config.yaml
train_examples: 203450
fusion: "cross_attention"
decoder_activation: "gelu"
Rows from block 3 of the image encoder of a small image captioner, named by matrix and row number. Rows with one number belong to one neuron. Each number is 500 + 50 x the weight over its row's rms, rounded and kept within 0 to 999. All counts start at 0. Numbers have three digits each.
Before each neuron's rows are labels from the 100 images, of 14976, where the neuron reaches its highest value: "patch colour" is the nearest of a few named colours to the mean colour under the peak. Only what is clearly more common there than usual is listed. The data: photos with spoken descriptions (Open Images, Localized Narratives). In brackets: how many of the 100, against the usual share in percent.
# fc1: MLP up (encoder.blocks.3.mlp.fc1.weight, 1536x384), inputs 308-383
# fc2: MLP down (encoder.blocks.3.mlp.fc2.weight, 384x1536, transposed), outputs 308-383

patch colour: black (38 vs 14.6)
fc1.127:516522457520484541416488501481515471466484564548437506605474466384525513582513552450527487502339522459510292500546529410554550496466500533602379454470480436603452508541553416543487514465619521426509466570369511600528496475456566
fc2.127:441459487523396511451376549574486441539557466538532548590538475455469423516481404519493533451481586479488504582532603486446500477563601583515525479471595428635539445472481491520516478467476532524586573591474471441490515454455456

patch colour: black (42 vs 14.6)
fc1.52:474517469514487438510538553491464461512498550393476461555486520529398416558590465496530530510406406501509481584620607497546505545439531518500495561493454531630455488516492503429501424534486495532472576624562416474520479489468550
fc2.52:564488517537474511499532519485460470477477523441461480450444471514515485519415418463564546450495560513494529467384485539458560594462485400443529487471451550513464428429547531522502521442400447453505520427618553530503414391479455

patch colour: pink (26 vs 9.4)
fc1.318:431580392510507481492475472507433422606420542470535446590482543500489449483439479478535566502442527478526426500582571484496495468563530492598444534527567504514489589451583474449467550510492494499525539516468420555444495483456579
fc2.318:471415558483512509414435470533465532579551563456480541506468435446429414480446505514460522540470547485472493534426536532482443561570525413484541469480465529591523521463520474442470431440456516444566446577517453467435506474507520

patch colour: black (52 vs 14.6)
fc1.95:487482503541508562457519505468513495514484598485448460552482485411470462553525528428551496486428502447520398484535574468571515462452535535582419449442524482616446542565533516474440502435570479474488474598506489595498490474483564
fc2.95:575471517528388483515458450500450462545588479522487544600444506520580362421463557514523544487432493511469555505534574495440461541593498557535491498432584426633496502468442508536507524523496546498557473507577554405524477354487492

patch colour: pink (32 vs 9.4)
fc1.224:498459417499465480483452497491435402458537443486513588442522497555490444526515474574464510452437498534528533540457464548523494547530536499457518486522513463521547439520492418512609484473529592487550502508507435443466500462585403
fc2.224:490503451435402523382511488510466529523502577501532563498510559497541497452518521489555492472473539566509556516449457634432541604482490447531540530548456505477517304531449478531535571618453575466545460491492510458578510429546484

patch colour: grey (76 vs 33.9)
fc1.609:521576541500513524498432565553568537473521419488447466523480488475484601493527460544468481544522508474493428456730486431464502475496504470554320358483511534475567506457546531509531492536440427446486501572508503481505508513532485
fc2.609:399595479509551540609378477508525431424457469519450472480484500493413525513496438545505503492471549497478510502533427436551474518482483511497458534480525565401523505446578602405453566492538499494531513464505447492421462542527495

patch colour: black (35 vs 14.6)
fc1.189:446464504539569545556528453504500512521501517415507461478500451528527515533496509430492445490515484503460476572650514473533480451472551511530486493548453501567471557476528496437491453444520508531510509635525496606500565558584504
fc2.189:528546484486399542453509577532619552528466511523491467456625519491523554557571474431583443505547498449478455558464389468572491529486527502500491553405493467627473532535450424533558524480592538469468516554476497455467511403470518

patch colour: black (46 vs 14.6)
fc1.295:515493445555451540438515576471512472501454552442531450539545476412533438555489561445586508528448510478458458465596591484595494483471520558575389504460499504522471601511463485504474477541565522535497473572467492525519583457488537
fc2.295:549497504515583527435476537496449557522487468460557457501536599445538463451462444519542476543490509418479487504510479472486543545629515555498576494447505448525527562468474505491441483509479450552421582439511591482500483477433462

patch colour: grey (71 vs 33.9)
fc1.733:513545554508547536483419507509594544469552437488479543482546476504529641502589509585415467524514485477468436464651496384478416510524495539608382355449580518443560463490487512487480498511507346425490462512529535483516464528539457
fc2.733:479523487498524569550425563498527451440501443567501445489502532549451538463527447520514580423502507505423509421473529513534543510465451571448506520414490567426542574491546590469539552506561532537499514452462520455531431559508482

patch colour: pink (26 vs 9.4)
fc1.38:538511477493570477475574521494454492536524504416538564513471521501483495641585473521499542515515449465465498574525508494516526508527672467503469419554501484552490464495584446451670499398586537500493535648506503527486498563483495
fc2.38:466486492539423513463531377550519539474590489480543493562532548545463458464488452500440508560504518549491549434526563598471518495593483467416509473470447477509524525405563416480566506450458542572454495466610534586486446564436495

patch colour: pink (60 vs 9.4)
fc1.432:537504450463523413436505544515510489477480472470478576480541490475536515592454560513494620354540497465458424540475471538534570510502590537582494570604443496528558396521529463538601489525515519370513480580481447477573507499487416
fc2.432:501477536555494627536511567496588487553613476547475495565474527469534591502551512431445436503521511480465527527482533476452529519495417492488539521506443502602523448550520484593464460471501550504520527553437538443526493456476612

patch colour: black (56 vs 14.6)
fc1.223:518555464535458573424484525484537490483553601500499501595510504407547487519545514462525470528426479503481438510505557402608522525496478523601353475454480524624471518563510408490485482417599495511487444528419495573502475455415593
fc2.223:443523510510501520458409551534494430563593474465506541567461434510488490509421417442421484475496521434497495526575614516483475455573608551517512447453574399627505505539552457485428483494457530558524571579522448484508418458482460

patch colour: grey (69 vs 33.9)
fc1.672:512615413457425386468454491465435415549479505536465573590487468503532497478517460600457569483444427481601446529639556528465440506539542501544447434507494421560509461513518456528527529506490427427492566645512420441527445509580523
fc2.672:404507488506494494543398541445534490513511482598451516557565539478517535468520437482486566530434611508545474483507504503477522565486432456385537491510518582457455517359503575453483501549487547489603570439434492529402464488492522

patch colour: pink (43 vs 9.4)
fc1.56:548551476478547512487503451475477500500507459459585563473456498532518566533402498497548478420479515526474493461637530448513442486482595636598426480522528497512515505452495426444511513452540393420441445590490521482539539594628428
fc2.56:403498540512532558510513579504486454475535555506488458580622466509498451511580559567462384527462521525396504497500408531520515574548525486537524581551450543541505454539389502447510426531520526608545588504449526506522491430491461

patch colour: pink (34 vs 9.4)
fc1.254:502522489361508426471498533425496457532487500536471527464574548442500536580490510517535593440470479413506392567531509483523485563527593563535482466521551457544497478547571474529617512502540470407453469536440432514534545511527440
fc2.254:600502385520491482466474413537421449516498481541460503440512542552516414480441470491461441519457471491506544511487474444582496489517548500526453443488492492497569454465490426487456545532487464466440541522520445476451521585589394

patch colour: black (38 vs 14.6)
fc1.712:544593491545458525471447481511550514490518573507445485693464496456493552537541532477552465532480500480501392496489536376563506512493505535620355421451516501544459509592517459541464504475533515477489449528419527513534520483464598
fc2.712:499510545457420482499406562591546453537589434498536521531487420531470494511469395447486501476526533502483544548502575540468513474552580629414481467425548480617534495517503516543462434483473621503568543572489539410493496466455458

patch colour: pink (40 vs 9.4)
fc1.649:475531523429427441476449465510531527575434435530494517538477523451490529559447479468435534423508475484516456523549594474496475421489597567529527560510463453627467449536438535538479441549481439446505502584457492469448492450599442
fc2.649:423563461455470510480553577409464471388521473537576502435511451488519543585537551564528564461490587500624413363437422479522531551489443536498458514388563504495486539389406529461552583471468546464512484434498419503378503479568544

patch colour: black (37 vs 14.6)
fc1.637:486492530540496521499490476488570536488559567509516514518499521493523560538564491441607448541473522494462495465557600482539433499489523568509361452432498529553432565648507523458521552495525409510494450570493547438499612478498504
fc2.637:554418468453440494550496461476496530462553478584538560566488480511625459519481535456516613479557499447458464410500494522485485526544443538459474502364557439530577544437470509584418517531483555491476487494519548437607497418470553

patch colour: black (36 vs 14.6)
fc1.530:521468446516467520477476486481529446472529565468520432547488508481503473500493521478568510547388441491454463506501585418580520484475508501605400493458502548573503479583480461463464501487577555473515464570442457517490516482435553
fc2.530:521430507478491482541477522582528494525580500520530534626401416546498452450456454411448499476467490492467553484581538539472464490559486569447462473437601442622506528474538501529360501483419582507593556592454502465520455450524462

patch colour: grey (63 vs 33.9)
fc1.415:505602538499549521516434502489560478465533460490475552509473496500485614494573482595441445489469458462498418495616490395475485532546497526603406399472606439457497511495514497481503500429557391405468508529506519570512410568533487
fc2.415:435511478484510567516437549467543451430502426556538446464514463535441566420541470523548550416469521479430512406491558510523507504438447592475524530410507528441555554543518592478502537482610508531497508425458492463536423527528512

patch colour: pink (38 vs 9.4)
fc1.403:511601484522522449500509479527499512532390500553498460543488512460523580510419483474445625447454506501466536516473520535541488497478548588538486544510457338534445562520690496525490503558469434482508472480483476500519495447438445
fc2.403:615545513615458380487504549483521552501414479459426471530475512470485523524501527527537524508435603500439631491396477576529434473492517486530515538528514479502512508538501547551500474531545455490562542426518518497469505435389383

patch colour: grey (72 vs 33.9)
fc1.632:490651426519485472471429488509468406477487461500405533586485509506481481481543372532472536533483505501502480477706498462469409509517483442519325387513506492476520486442539502451522515516466488492528605568516449425533489511461540
fc2.632:411545428512525513586392474490506402456466474580505495526491482460407510471466443577435500548455612494471515527557432483519513556584483439420533538494521537388456435364596607469496537547536567466488612474476428531491473495458498

patch colour: grey (64 vs 33.9)
fc1.514:571520471431569506547510436428521493559436495477506479476423490514516527503458500501532533454477479505525495615475546419542470533577594545601443498514627497459463496500537507398490496497596461520541537535374511493402508554508418
fc2.514:506545404449405477497471533535463448422470517528542447507551487513508496531567468449488545582533460581566474460379486516453554501426504523504607522453514535426434531550509491618516520466521613435472494447464490468523447560506515

patch colour: grey (81 vs 33.9)
fc1.296:510589517508550517493437544534562512474528416470383494531493489479519599502570424565463480535516520499467441465718489401488472493545494482564294392497545545461571472455492520464519491518468404498514491557522485479551483560486473
fc2.296:415561480512546530606403523509538414415479467561434504473477528515411511512525409558483497483481540482440555487538464470551501541491462499461485544463528557383540536405593620430501497467620547532532519467472455493462411522448515

patch colour: grey (64 vs 33.9)
fc1.595:488577545503425378475428509491504450585457457502466463607523486463495476453495474618434494518466474513677484473610559450440452491509487459516485413540525452515522481512466534531549517546447458491507581538534472443482503479579545
fc2.595:423528435523541506574457538478540469398529392521517497473530536511471560524517412573515501587498520547537470432509443462488531515537425488422528475495512584431448498428503549433560553556395524483564572397469493441461522491491467

patch colour: pink (39 vs 9.4)
fc1.74:472521498474490457419458486459467467526506477553471599502539462497506556635556503477492522373485501466479453516571551507535434479446563566480495433562479369578447473554504431531542483558533363384530502623516465464561441506541451
fc2.74:443511449503418512486476593552551521453555430560540497517517513539587519488519523502476540406427539543517523463501502519460504519503492557435542563471461461480451455327530503491543554503438492465589504482496506487461503387501571

patch colour: grey (71 vs 33.9)
fc1.387:523585435450502412499485545458411419511497458489534533538533483528536514536427505452461547476472506370552426557472499525583509517543576494524446517563537364445519516547496358509554484445531479394490464456457408510548492579573502
fc2.387:450488537606453524475404476480470471539534457436382569615469533523504489465492583418429467553488575461508472531424554498417407536474491526462555470507445539533514440496522461460509468542468525588593517477444497509573550468482489

patch colour: black (40 vs 14.6)
fc1.667:534484451542464531477533514435527512469525564438487434509502481463538448516533512463601488561397509524466487506530580479604504499513475542540425491464475564574502502541487470419492412448591534539527435527488469509503542475434564
fc2.667:506414497488520494549427494625508551509540448490491526585444481522526428474456489430447509528471498507460535478515420496530475480577472528495428451391596458607514555503502481516369491499450548548577456585496546496476504459444455

patch colour: black (37 vs 14.6)
fc1.471:541533492478527486573521526420495510531459593513462436559503515435596494530511408551541510488503524482492390535557593420538528543579508472582473484486580514572428615511532487488504447456574466513414534575449474554457453534532469
fc2.471:530539541483533516500515542498481433407488511528500428445470468418557489518486435485557552502460587504501462463516506500456623394443382497427490514558520497370532476546414479583434510443489531462489550425476424496503491544427524

patch colour: grey (64 vs 33.9)
fc1.134:573458447416498405471513465425446465481516529475471554437522428514590407523434558479603500471434539507490519555482603513504484535441612473514356545561428499493499458562497509451627640536504400451529486523414504437472617533496457
fc2.134:476518503547553482563527510479476421489579478448483503548431473502455460513452565528508509547590531629444592477502531522456449375551534578521531531592541550518557471518434445475457540501399578397580505476519520553487546541444445

patch colour: black (49 vs 14.6)
fc1.268:502480472549507487462532494519494465637456631448444498579508501493472408492489457451502500482422508503454475601598532539513465494484487476553466504508444525547498623485601507413476453510506445516509518577532450589472470481496557
fc2.268:481518488524547598471538592588577559570415509486406483385462408455485509444473456378595467511512571429498504515536412493456430515499543541552568555531530612582473540537483577412516443423562472440556457546517475479438541448445513

patch colour: black (50 vs 14.6)
fc1.731:481570397478513538519524494461502477580528502348492483611512498480464470486529448446562458516486546493484473494516531357518570524506474454671517574532559508538481457564484477468516464541524602500465482479449485519504424560499550
fc2.731:545492501544487508666493540519519438559593486501419497545497411584456507502447317451472530558479420469483555449507508496457504442513547526541488442435541508558518522504480561478434430415423508482464431574479503430406456456528486

patch colour: grey (64 vs 33.9)
fc1.164:517549358491470455469434538555491429552490479509501543434684537505483529556520533508567521421419490477452490481546538506532489552524568519560385488506527535520432446469536390522550490541587407491465410605452462446472465518491451
fc2.164:448512445534410473506501525537445431489470481524633540534540406514554380386479577556615506494487506551529500474522545478455498449555464441390503450462548455472485511476435550478488530537413534492527543469461485446559469423434682

patch colour: pink (27 vs 9.4)
fc1.309:573514476501555447500514457470456421607419507496526503551483493499518482578473492575519549385500501420533426614510527530580424495594587571495463480513612450518466495535522430542510411470551420455465594545481433568495458593491482
fc2.309:489562456495602484491541541547529484467555491533503461518442484480447624489524515519537462498574486595505527440469481441547456505543471493512475429469564553413576578527496487493548558511446466397573490364499495532465588564484401

patch colour: black (73 vs 14.6)
fc1.270:504437492497503539420541474497526519568528481471494421549496522437476462539498411440600480531423499515510452517505555493566602482467534501591524559476526522577381579591589520442571514471500609513472437663507489551434464472466532
fc2.270:500508462540415544533530486563453422565577594528548600541407426554408533494536538469502540474530620520460552542547569524441520521508504470447541524434402499558476495445496421536514485466534529448482538542592416505484455463476576

patch colour: black (43 vs 14.6)
fc1.766:437518462523563519514477513446547463555560573373436504551483533547536493515456584503480445474441514488461518516564553479573509531548492470573496479569606531541421546559517474415507469513503496495484498470516478567479452556531551
fc2.766:464440489581558521529462517509619484505556607476377467486419461531477460432507482453595428530490554543478567500511455485429500559528537489616521510428554596560526528574478534419535423449477515470616480497499538471394515436553550

patch colour: pink (39 vs 9.4)
fc1.436:525494532453460386513430473468463505530452474595429570465524441502504460502486437538479562397524510527574515591480512573500496508489523571472522523497497366492494466559493502555557493531505470470550502486472468473501477449516432
fc2.436:435567487450390500450507518551520486432534456571548573535450524492534472517495512482427568383417497515540509469536525576443481540459511509463540514522443452517402458391532568562601524507381530409554442496434477481500549397504527

patch colour: black (52 vs 14.6)
fc1.674:546559510368553505524562434458521527591481486399536496495475544484493449489527532549489488467553554465545466582466529432531464598549500513477534474561488501615457565478549508402561529505472460513425592469500502484510487530512471
fc2.674:537629513484457490561412511512527437531532492376471512426523561512610512436531465507539488495483527511524546463515515490473523533480503458519567452492450519550538607630475442465476387590543559501468455589523533401477405557480580

patch colour: pink (32 vs 9.4)
fc1.489:536472486464529412505531494458486421550474633462549441505514482417543474562394507482592560381509513476508517522521604508578517468518588592576501511554526470468423492553543442498506449505541574529466476561437438555425543522531459
fc2.489:555546531517514411524422492454532436481535492430440528594562551524443517509504530508451504417520538481500568487491500486533499487506448419454489538569493458488547553551475527486453498546527550511504558482511412493608577524406468

patch colour: black (33 vs 14.6)
fc1.347:548499513438465439545533465449510505596555512386560456572544477476517579486500531498598510488483533488546471547567534423563519526580552502531499534581550521578453523573531466404575505438531495493369536548430469548601494621550507
fc2.347:460393476538587491455477459495401455511445469598391524541485599512497456478436521614493537540528451481502423536348543519490501520598589628450437484493494492508443485459525523580550485528604496491499464448485441477533479583456329

patch colour: black (40 vs 14.6)
fc1.670:548508467456528521523496487501495470541545513399536570464595542514536575569455470642435493426525509487461485589468490395548473581662546513503527531457652502604443457450542400446557502452606484465417520520462434510437476599512444
fc2.670:561497400506488499479522506595427456510446445539551541477473488496531482537578515523497550541410452470475436469528540572468596445504446455484449547522436381470504535484385450494407512520565498552522507487481399474576535513451541

patch colour: black (58 vs 14.6)
fc1.683:491509493535474531489494544508581509476537595526422517518509505434493494511623479468641459550389504519469502486518541492532484529480492496548361441444536547522487515591520523441519527545525423510531456511486505415471588445416554
fc2.683:524433420516495491500458489506496503460564480565479512601403419527532449533468490459497554522537535460478474395529528528506501459569469555506439467316578410583551516476500503560400505475474555495533503510533543472513554431471476