A small image captioner, trained from scratch.
Training: cautious_adamw at rate 0.0017, 10400 steps.
Rows from block 8 of the image encoder, named by matrix and row number. Rows with one number belong to one neuron. Each number is 500 + 40 x the weight over its row's rms, rounded and kept within 0 to 999. All counts start at 0. Numbers have three digits each. After the name is the row's rms in percent of the matrix's.
# fc1: MLP up (encoder.blocks.8.mlp.fc1.weight, 1536x384), inputs 256-319
# fc2: MLP down (encoder.blocks.8.mlp.fc2.weight, 384x1536, transposed), outputs 256-319
fc1.1135 110:507535447512556481499481488528506439499440574475496513526513526473535542514490562481490430470487515481566525505478539528493465444483501470551485441464446489513560561482552467489550538460516512
fc2.1135 086:551423533468487539471477490549512503491468540465472628455505511527446444486491545511518526530477477488468518535530450581443490549446457485574538545433491559498477435483547539431496465479486494
fc1.1136 099:507514449504600468507560443553452481471479547467522505511513543487503495526527519529469483480510509442528555548506525543465428439452513526526507460494489478567495524468475452496544529468555503
fc2.1136 081:529496490519508424486466464514479542454457454562535482441454618534496482503497534459477487464521504541509489446476493483532555521433478507436470540438393552492526442508500523452514516461501435
fc1.1137 098:484520449486539443478479488520435472503494529461451529456486511448424507515543492457526506525542536472550491493542502466562445506515537532539523481494506474496496538608488406562474559466501445
fc2.1137 101:533566505471581516486479495544516457470436522524471557554480498482542448434461510504489426487518543499534512452477501513484492377508549493578458411481490440521477485508485503450533497444561537
fc1.1138 093:510480456551542585514477447505490495430474553469461493441456519513434505565569530461425524520429494499592518554456563512514500456469496497505501468455460447464529421431479469511513482453493487
fc2.1138 087:507541504519488483487488484483522519529435611488458552431469514496551526493512547446520522526484504533499451499489465526536499484511491494514470555498541515529537411541596423411505462460489477
fc1.1139 091:460466512529522458562498449515527469439506488502438560516552511527518543513546492463508529510583533505518461546507526442435512487519477486475469497515495476537480480474531539557537481511481531
fc2.1139 095:524487499529427501449568545527545558484537476544517603487588480499535516500507475487561424550544501416477468497543464476447421514554496478448481528507555437522477420513513504535500524495457502
fc1.1140 106:475479484495509531498464474565434461423461541439464450436472587545501455558572503508463518477514539489545526512423516586490500428450501462562496413434476421548586482437503477509494471471518496
fc2.1140 091:533576460455507502541431485518535523531476486472480517482527569497444572529517462535489483492496565487564533479475530482468542403575477485572591413530495451518488481499488518459506508441496484
fc1.1141 114:521479475461472523444491502540531510549484508477518488548531513464505463475500548521428475484488533526533508500491521508508496427442465478477489401500455497425540569494483503501494532499537501
fc2.1141 117:549517531604516523436530484499490467533541522519542492541508436481508418485478585460406582489499489541538491441486566492461495533489554455449502531517484475455544503490425511528468471529485542
fc1.1142 094:469472526512500535436507477441496528583507520515434453440493548444513500484550490492487515488424492505480561543595446503497500507514499540565460530524516523517524551493534487574519479508476460
fc2.1142 100:537543543478446506444536564566550535569485514509545511581513456511494479503500474517525470527510475450527494450447400483525470472501528510479501434462535458488527468510497495448458541504555525
fc1.1143 095:506482450535552488479502435515417382422452533438495453440511554497445480528561536499496502486485567498545508539477573515483500453513478548559501447458472510475594507498464442490505542446555471
fc2.1143 073:477477422487499475484528506484548451448453451602472494468486559487512547543530504515509453495532583512473450579495509482535535468533519480459521598507499487568464493466517494511546473480558474
fc1.1144 102:461459515488511517504450509463424430502517517512525544578516494477499491508577551489513482524490533453524504480503534477453495527515519458507527475454506499497483538413549390562538547463541542
fc2.1144 124:473444532460602534543488530496493489503539476482497583498508417611442433522453437454541530535484417467461486496538465500450493580499452416544558588518512535485449446493560425555513483469471480
fc1.1145 108:472463446466567505473496412473419434499443548468456513519496566533494485485512473435432449487497500488559505497467497478493415401459460565532431439485461493545538519507486462512490545471463468
fc2.1145 079:536486520501580517535528526536464517523512557498459479508445532565564506545494475451525449518528542490525550430442457492485496418525438489509425496494488512562463510471525445494541513492450527
fc1.1146 095:461449463533542455470507462537490481500476524460476524454510568498457486466475537504465465482491565444502542511466554474501480453528483466527474459534504430503554546435548449496517490440448478
fc2.1146 079:482447404483532420518450440542514506443483505542506535417516579524491524480465508487503468444561566538485471451508562556499495491472444469471477583473414527527489478501519539478485549459469411
fc1.1147 100:480561511519554430503525517481520453525518564454554532565483506502536489443513512416497535437474424500506541495497509463556457470416459575485403491491474447533486522489559466534492495550459464
fc2.1147 120:597445479566527538470523475545386547521550530483452541465532502482537483508481505499502523548545558495476511444454553446414431479568538449470513580514507486519492473474548500489521582518445466
fc1.1148 095:536537499476487538573488527487434503586449558498525567497497509516549521568485495480538527542572564499502498443473511416512460459514518528505545487510534511540522466453537488448512484523458479
fc2.1148 097:541446441431485499491493441533564458492432459526535604424547501447519499507515456555511452427596512479456554535566469501451536478544540439599534527613500521530473409605519565458459492504528483
fc1.1149 098:459488417477519488456477480536460465542433580421498500491462497495525543521437543509475439482457563452513596536470518509485445454481458495515504452467469474560548507492449448541472537463490451
fc2.1149 085:507509480449568430448497442492505436457422475477513517444481474490494500515507488470443545502615507531455508464528503556520501492483552502481465588533485461458492508491550559535507458489510436
fc1.1150 104:414536541497508410506508515432474522485531537522536502492425489519494578515454544455500499553479527517567572473512439456520491486441387535543490490494519517567530493476563502588570522555456471
fc2.1150 103:484515411458509560462482538560517488507442532463491559517485553461501544491504495530532462490428490505492500572449497511506502536508478456521601520454579544510490580512440477474519493522538561
fc1.1151 093:489492454503541502509497437529442440448527500487502503512464506495463488497512526462436506502481460466570551486494571508496473419476518456471510424434450460526547538505497441509501492518493495
fc2.1151 074:514553453448537522511490541499495480517477530504532560477409550441519517488495445443511475465488498494452494507468458494576503455502469506447513519480459518464436451392510497469492483434538447
fc1.1152 108:474454473509559530501479456547467460474416533445462518462460559495474495499507548460431454473470542421548538515493554519490437401526481485522517447454484478529558539495520419509508494462465472
fc2.1152 084:482430442464520411539480437463554483548485470550538469440543523512463555493475458502471517507593492427478464467551554545427522511508475474412495571569475551465484513509487531544471550451444469
fc1.1153 104:506469451484592488475443435501454470439502531442479532467510545509489525506524532477437431464491506478552504467472566528512434411454491496519479425476436441537495546508508432563512526433455460
fc2.1153 076:497486498517521555465549479525480496425468530504478548448476602555482518571502513476523542561505535477569435497496488442485438488583426542425537566507526538495525537538492500513482542591479491
fc1.1154 119:504552445528531526520537480494514514528509529483428522564503578503437432580478475514461503490499462519543487433405543446463468451517524492457530493534454400403549476481497440465517561505545522
fc2.1154 133:549521541512433488567459420492532537462564476512488522567553518465487490524535533527417526480565463533490512449471543510494526461518517525486493489509438439440538466485436526454449536552538563
fc1.1155 103:542474518480513555497408515507533480522424502448479527506443523494515483489467524544438399508443522487481611542539524489512503475449359490559488481441447471511538470450435505531493520463500518
fc2.1155 110:499536519492470533473480562507488476500507563441489473568428473481436527555576501454525492485416459487573505504445532392543465468470480558520471419428468488474593520482430529441513501534521561
fc1.1156 099:447580495518511393450427525482504488451481446490483531443449504455487509457529516439388480420513538523517502427503487508596485492386510545536441488441424489582522472477435534577470565433488469
fc2.1156 122:483533459486508464545446557502510542533574411477519534512469495496547461478486498523478500398507502502463564462525477449542517494466473564559463489449383497544502482432496496465545513473559509
fc1.1157 099:530519537476562550431496431432475468485396523487529553510494539537494502587538521535441520452400490474544585572509454508508490482533535495555464495537517451534571560537403493443469492535573481
fc2.1157 136:504536596496482522477522472458471460480461547497479496486475467529474524556528515491463469511453431524564510568522464527524503472518591455548467483518564434531570557545464479470437445563508536
fc1.1158 096:494508494459492363564522521502511396516479528449538500505497529461555486509529443469522538591500477492547496454555531453417489511501464465547470460502510568567511464520563515529552516565492504
fc2.1158 129:495533384489476470466538531578526452474462469531514517526465482519512466466497506448568456512550522442483531443505523465483521480455474501510452479511558446505489496583501530513548472527483476
fc1.1159 099:491484462538524486504499469566491430472476574444485529520481503479510475511454561490473513476428449410549498492524551462475409436510440482510482449466460480561515514467482459548525484491494500
fc2.1159 085:505484483530491454493481478459430556496503490524419551472528584459490491509529471500503483504561537533486440534419547489548553466495444503471462575486463489501519440471530498462508490507501461
fc1.1160 096:465467489488561510531499472541474437480485540440457522454515517500472535493473590497491443531444497442522508517485557506460452445547473459510523480487490457511550479464451459488476522410497470
fc2.1160 084:508421524499470467565540442460500512427558466577478492375537564459518488504452493480528506507535563480452460500561487504452521502552531472472460621499455450540540443480556440468495532446473461
fc1.1161 104:472490485548532478493421504487469482468476585517470512469509448473542506439530558481497503533457502423518483483513601512490487462420442522513577461511450492549535634501521522488541448480446523
fc2.1161 108:468474539496473457555554521500507589553556464547497570457494582483479525518543476560553429525456539493513539604494520489475485484502489502566520444526516554575437451493493527483488549547499505
fc1.1162 098:468466452537559470499463472515446498489448568454553505471495550520506483547510496548562445487471520501526551520493491460495483470453501475509487424501493464514586463415487441475494517429501489
fc2.1162 097:475449474418471551551532526482516513490552430493493492528537535466444527465500474481558491517526537468479496488557506520449471451513459500543482479435501573505431539502483522512416518530479477
fc1.1163 100:483542507396512594566444486473474442479480510491433524547579496511564473485471538529490478463502478512512517482565475567519469482516481463547521449519499492532491512433498447439556541404516554
fc2.1163 114:503413481406524551550457525522457507470539473495512526517512459515505428466455465400493504461480464465492556402523470471443526501460486493546470521457477486505514459510461462470491465426504473
fc1.1164 097:483498451478513498515482438514504446437437521427490531492492546512506473529552526527488457443533552452570543482463529449523439429514485543526481415473469426507573474460452449492504592462587456
fc2.1164 078:555481542470442524531457435530535555526523538475395521481617468472440538523460507561454491470583518464462529545505531525480513493499532532535510444451419527485501525481511495445520508524497524
fc1.1165 099:485470487479508499451435503517494472515470616496474551438498485479538588474497609486478490489477541385507532562517567514465476482405429512531579476503458464581550645507552496465520479500475474
fc2.1165 098:470444535468464501562522505539521558512539475521517588467528554459482515504542525525527493504447527512521511566503512469469458467518493478540507454544482541533453451501441576456474553553492512
fc1.1166 104:499522517468525553436505472482461486474392524481545554543495508501484525596529530564490453426457490487545574565471461507520497466483523492555490481544520433494537543541440466432444533477561458
fc2.1166 142:519511589493524555469493454460482477490432529488462468509508490529434521567540500551442465482472450521546566589463487526528499449526571483545481476490555450531556574545465447480442485524532537
fc1.1167 103:508561491484488494515490417567515506494518501485545475540544584489464450479481512516363478481457531484560484494475582495513488436474458466486458420472431507443530529468461520517451579516529517
fc2.1167 108:570517532539466503427554516526515488532521492477528518517536459414477409471540583509438553500504487567527525451461557486487472509515599485450523491532508449439549453516448439488503497518484495
fc1.1168 102:453573480493498551500487550471475505559486511469538498560501497535455596602522505548532462497414538503575483447424512463570488472508463451512496494485491491537512559448502458545466532403578517
fc2.1168 109:450574552517450507532549536474556451492471468488471541561548503472463547531498508480521526521521493544461515532481526485551478499550534489423478539453482539474513556457483473539458555477522549
fc1.1169 109:464420463491571470527487429523408461488427580450479481480510520505510478520497536468433409504492518480533564479452518453486472438504489468520500446488445437534569524452501450481551536453491489
fc2.1169 072:570477434492562511477473478513464420535550524540529389490476589495562464420479508517477487506484515494552501427494530569473513500417418478485500495480459490504479493488527493481536477448512466
fc1.1170 099:486484475459598443477510467550519429471441571439523469441439513478510490551447445471481479497465484458512515503446470511473481448505474515573472423484474497504529497539467422490513487521525486
fc2.1170 089:487568524472490438522522464520496437454471516568468464482488545512457558473506490495495488532515547546480517529512534548533467475478539492480434532480475413569481518527514565433506608535490453
fc1.1171 096:453544502488507507512455501443425411404516485495558489473478532472520556468447477522501508517372474518506446518560488541523486498494493530562495493449509560573468468542536498598536502460584472
fc2.1171 116:566481521532488585516438473477404519507570467483508512455460475428501511496440544517465527434429495523414495469487526502474481535511497535457480526396433543440534468531445544472533508508476531
fc1.1172 105:457476446508595476507522434510448440481450548436472461483492554499474521519491533446410430503483533441549551481449506529508463442458466516545514464494483467560514483478497428517506529460468469
fc2.1172 081:482491460501597443452488459473473496464559494539526477454533603540553499457462484482471525470532509504531525478538531556496519443446477548521435544475433484548480445495541483477526488490494464
fc1.1173 097:474427437535528462473444492505436505489464504475504515476466510588533471510519572530515459435558589465474541565506498486496465489455492556519470508421434454531597498467518546463515545410480472
fc2.1173 089:498471551503568530515583516578513541450559427465504622520459483556496468493512534574535458485492559550492563493467441525467431458512527468492491565446499484480513505464594460466481512537515502
fc1.1174 099:499481448531482499436469504578511498532472476499459486465501515469533462471528510416393464442489513465485527498459547496535523494437449489473555502435411498464559526525448511446518520451484501
fc2.1174 105:485564492448464510490449575452539463536537509527541504582530465453424464447479567482461543474460489474514531523481494477554486480410508560483482436465458485505502504488459514525496531444521499
fc1.1175 096:505492445569557446507535490533450465513433548438440464470525518531481516454563570493429521446505537500557478496482602448523481450463488528502478437429418486557551438509514445477470504490452481
fc2.1175 084:573487551565512515501544479493503460488454506559436532439525484481468492494544592533514504511542616490586450474490477525572452433561574563452494416470476453514485540479519501481531531492498498
fc1.1176 111:540491484547509499398559491538538484530427506461400481378489472487514481598462516488523494515511472479470483460474540529481457495552510499479488524430438483497505516512551522467525476527531477
fc2.1176 123:533516534471408524534570515516501516497551471520513533514509461476572493470480532555484489486554548455430478484419456488513480463502504542447442526472454499480501487477500518462542552492580536
fc1.1177 100:463466480498554460511501448525483504475513524474495501450461533515487506559504563514459448465462529439528567516489557506517504465455467504540461466458452422513575476471502484476473518463501438
fc2.1177 089:501502461568506494494514456436480575482447496564429457473478541507457526510535528496479471555541566472482433460458558549530590466500469502435458495534521492486488569473517483540508450463455460
fc1.1178 094:472496458531608474450516479540476481511488559414452499453527534548481532555534480391432509535453524410553474543451509464511498423471435460581444456490506472502549501501477418520482545471512462
fc2.1178 084:478461482494530441517506464503457451505397550505456487500502562480551538512488521482474452585573546509484446453505511548550522453492503505418465505485487565466446567493536560512483529487484490
fc1.1179 096:545534498578523553465444495440472464466434513448487559448515509474506479458483502456475504456467515480510528505516501526522525474457454521524428502472478453522520437465495435494510513499501403
fc2.1179 094:504485496561499479453490509501485511523565547475504623481461461504532484540505506509521467504557495465458487527477512529513490526495523503489494552471488490490571509438536478463501481428527491
fc1.1180 116:485487519519512462463479518572462509556475545486444501458480488464549579520485550518516478511405513498490539538561501568470462530485533439603524498475518473550542542504467495475498494474479488
fc2.1180 122:518542512471477540558464448423492530456454468526527546527461479464507545606547510535486525423493430528536505497479464446532488452490464582490463489514441544479517515508402537429471549535534524
fc1.1181 100:541488512542505506430445536491548504545504589495552505439534506543511526600525577586480493512484487522557563501386495533541502540543479467481520505417478460547524460426517424419499533384474468
fc2.1181 106:463513531504490494474519527538533466466477506566516477543605446529458482472507521489470496471559521441510536499493552504541537494465496508395492521462492525418518523447545437571510487434495549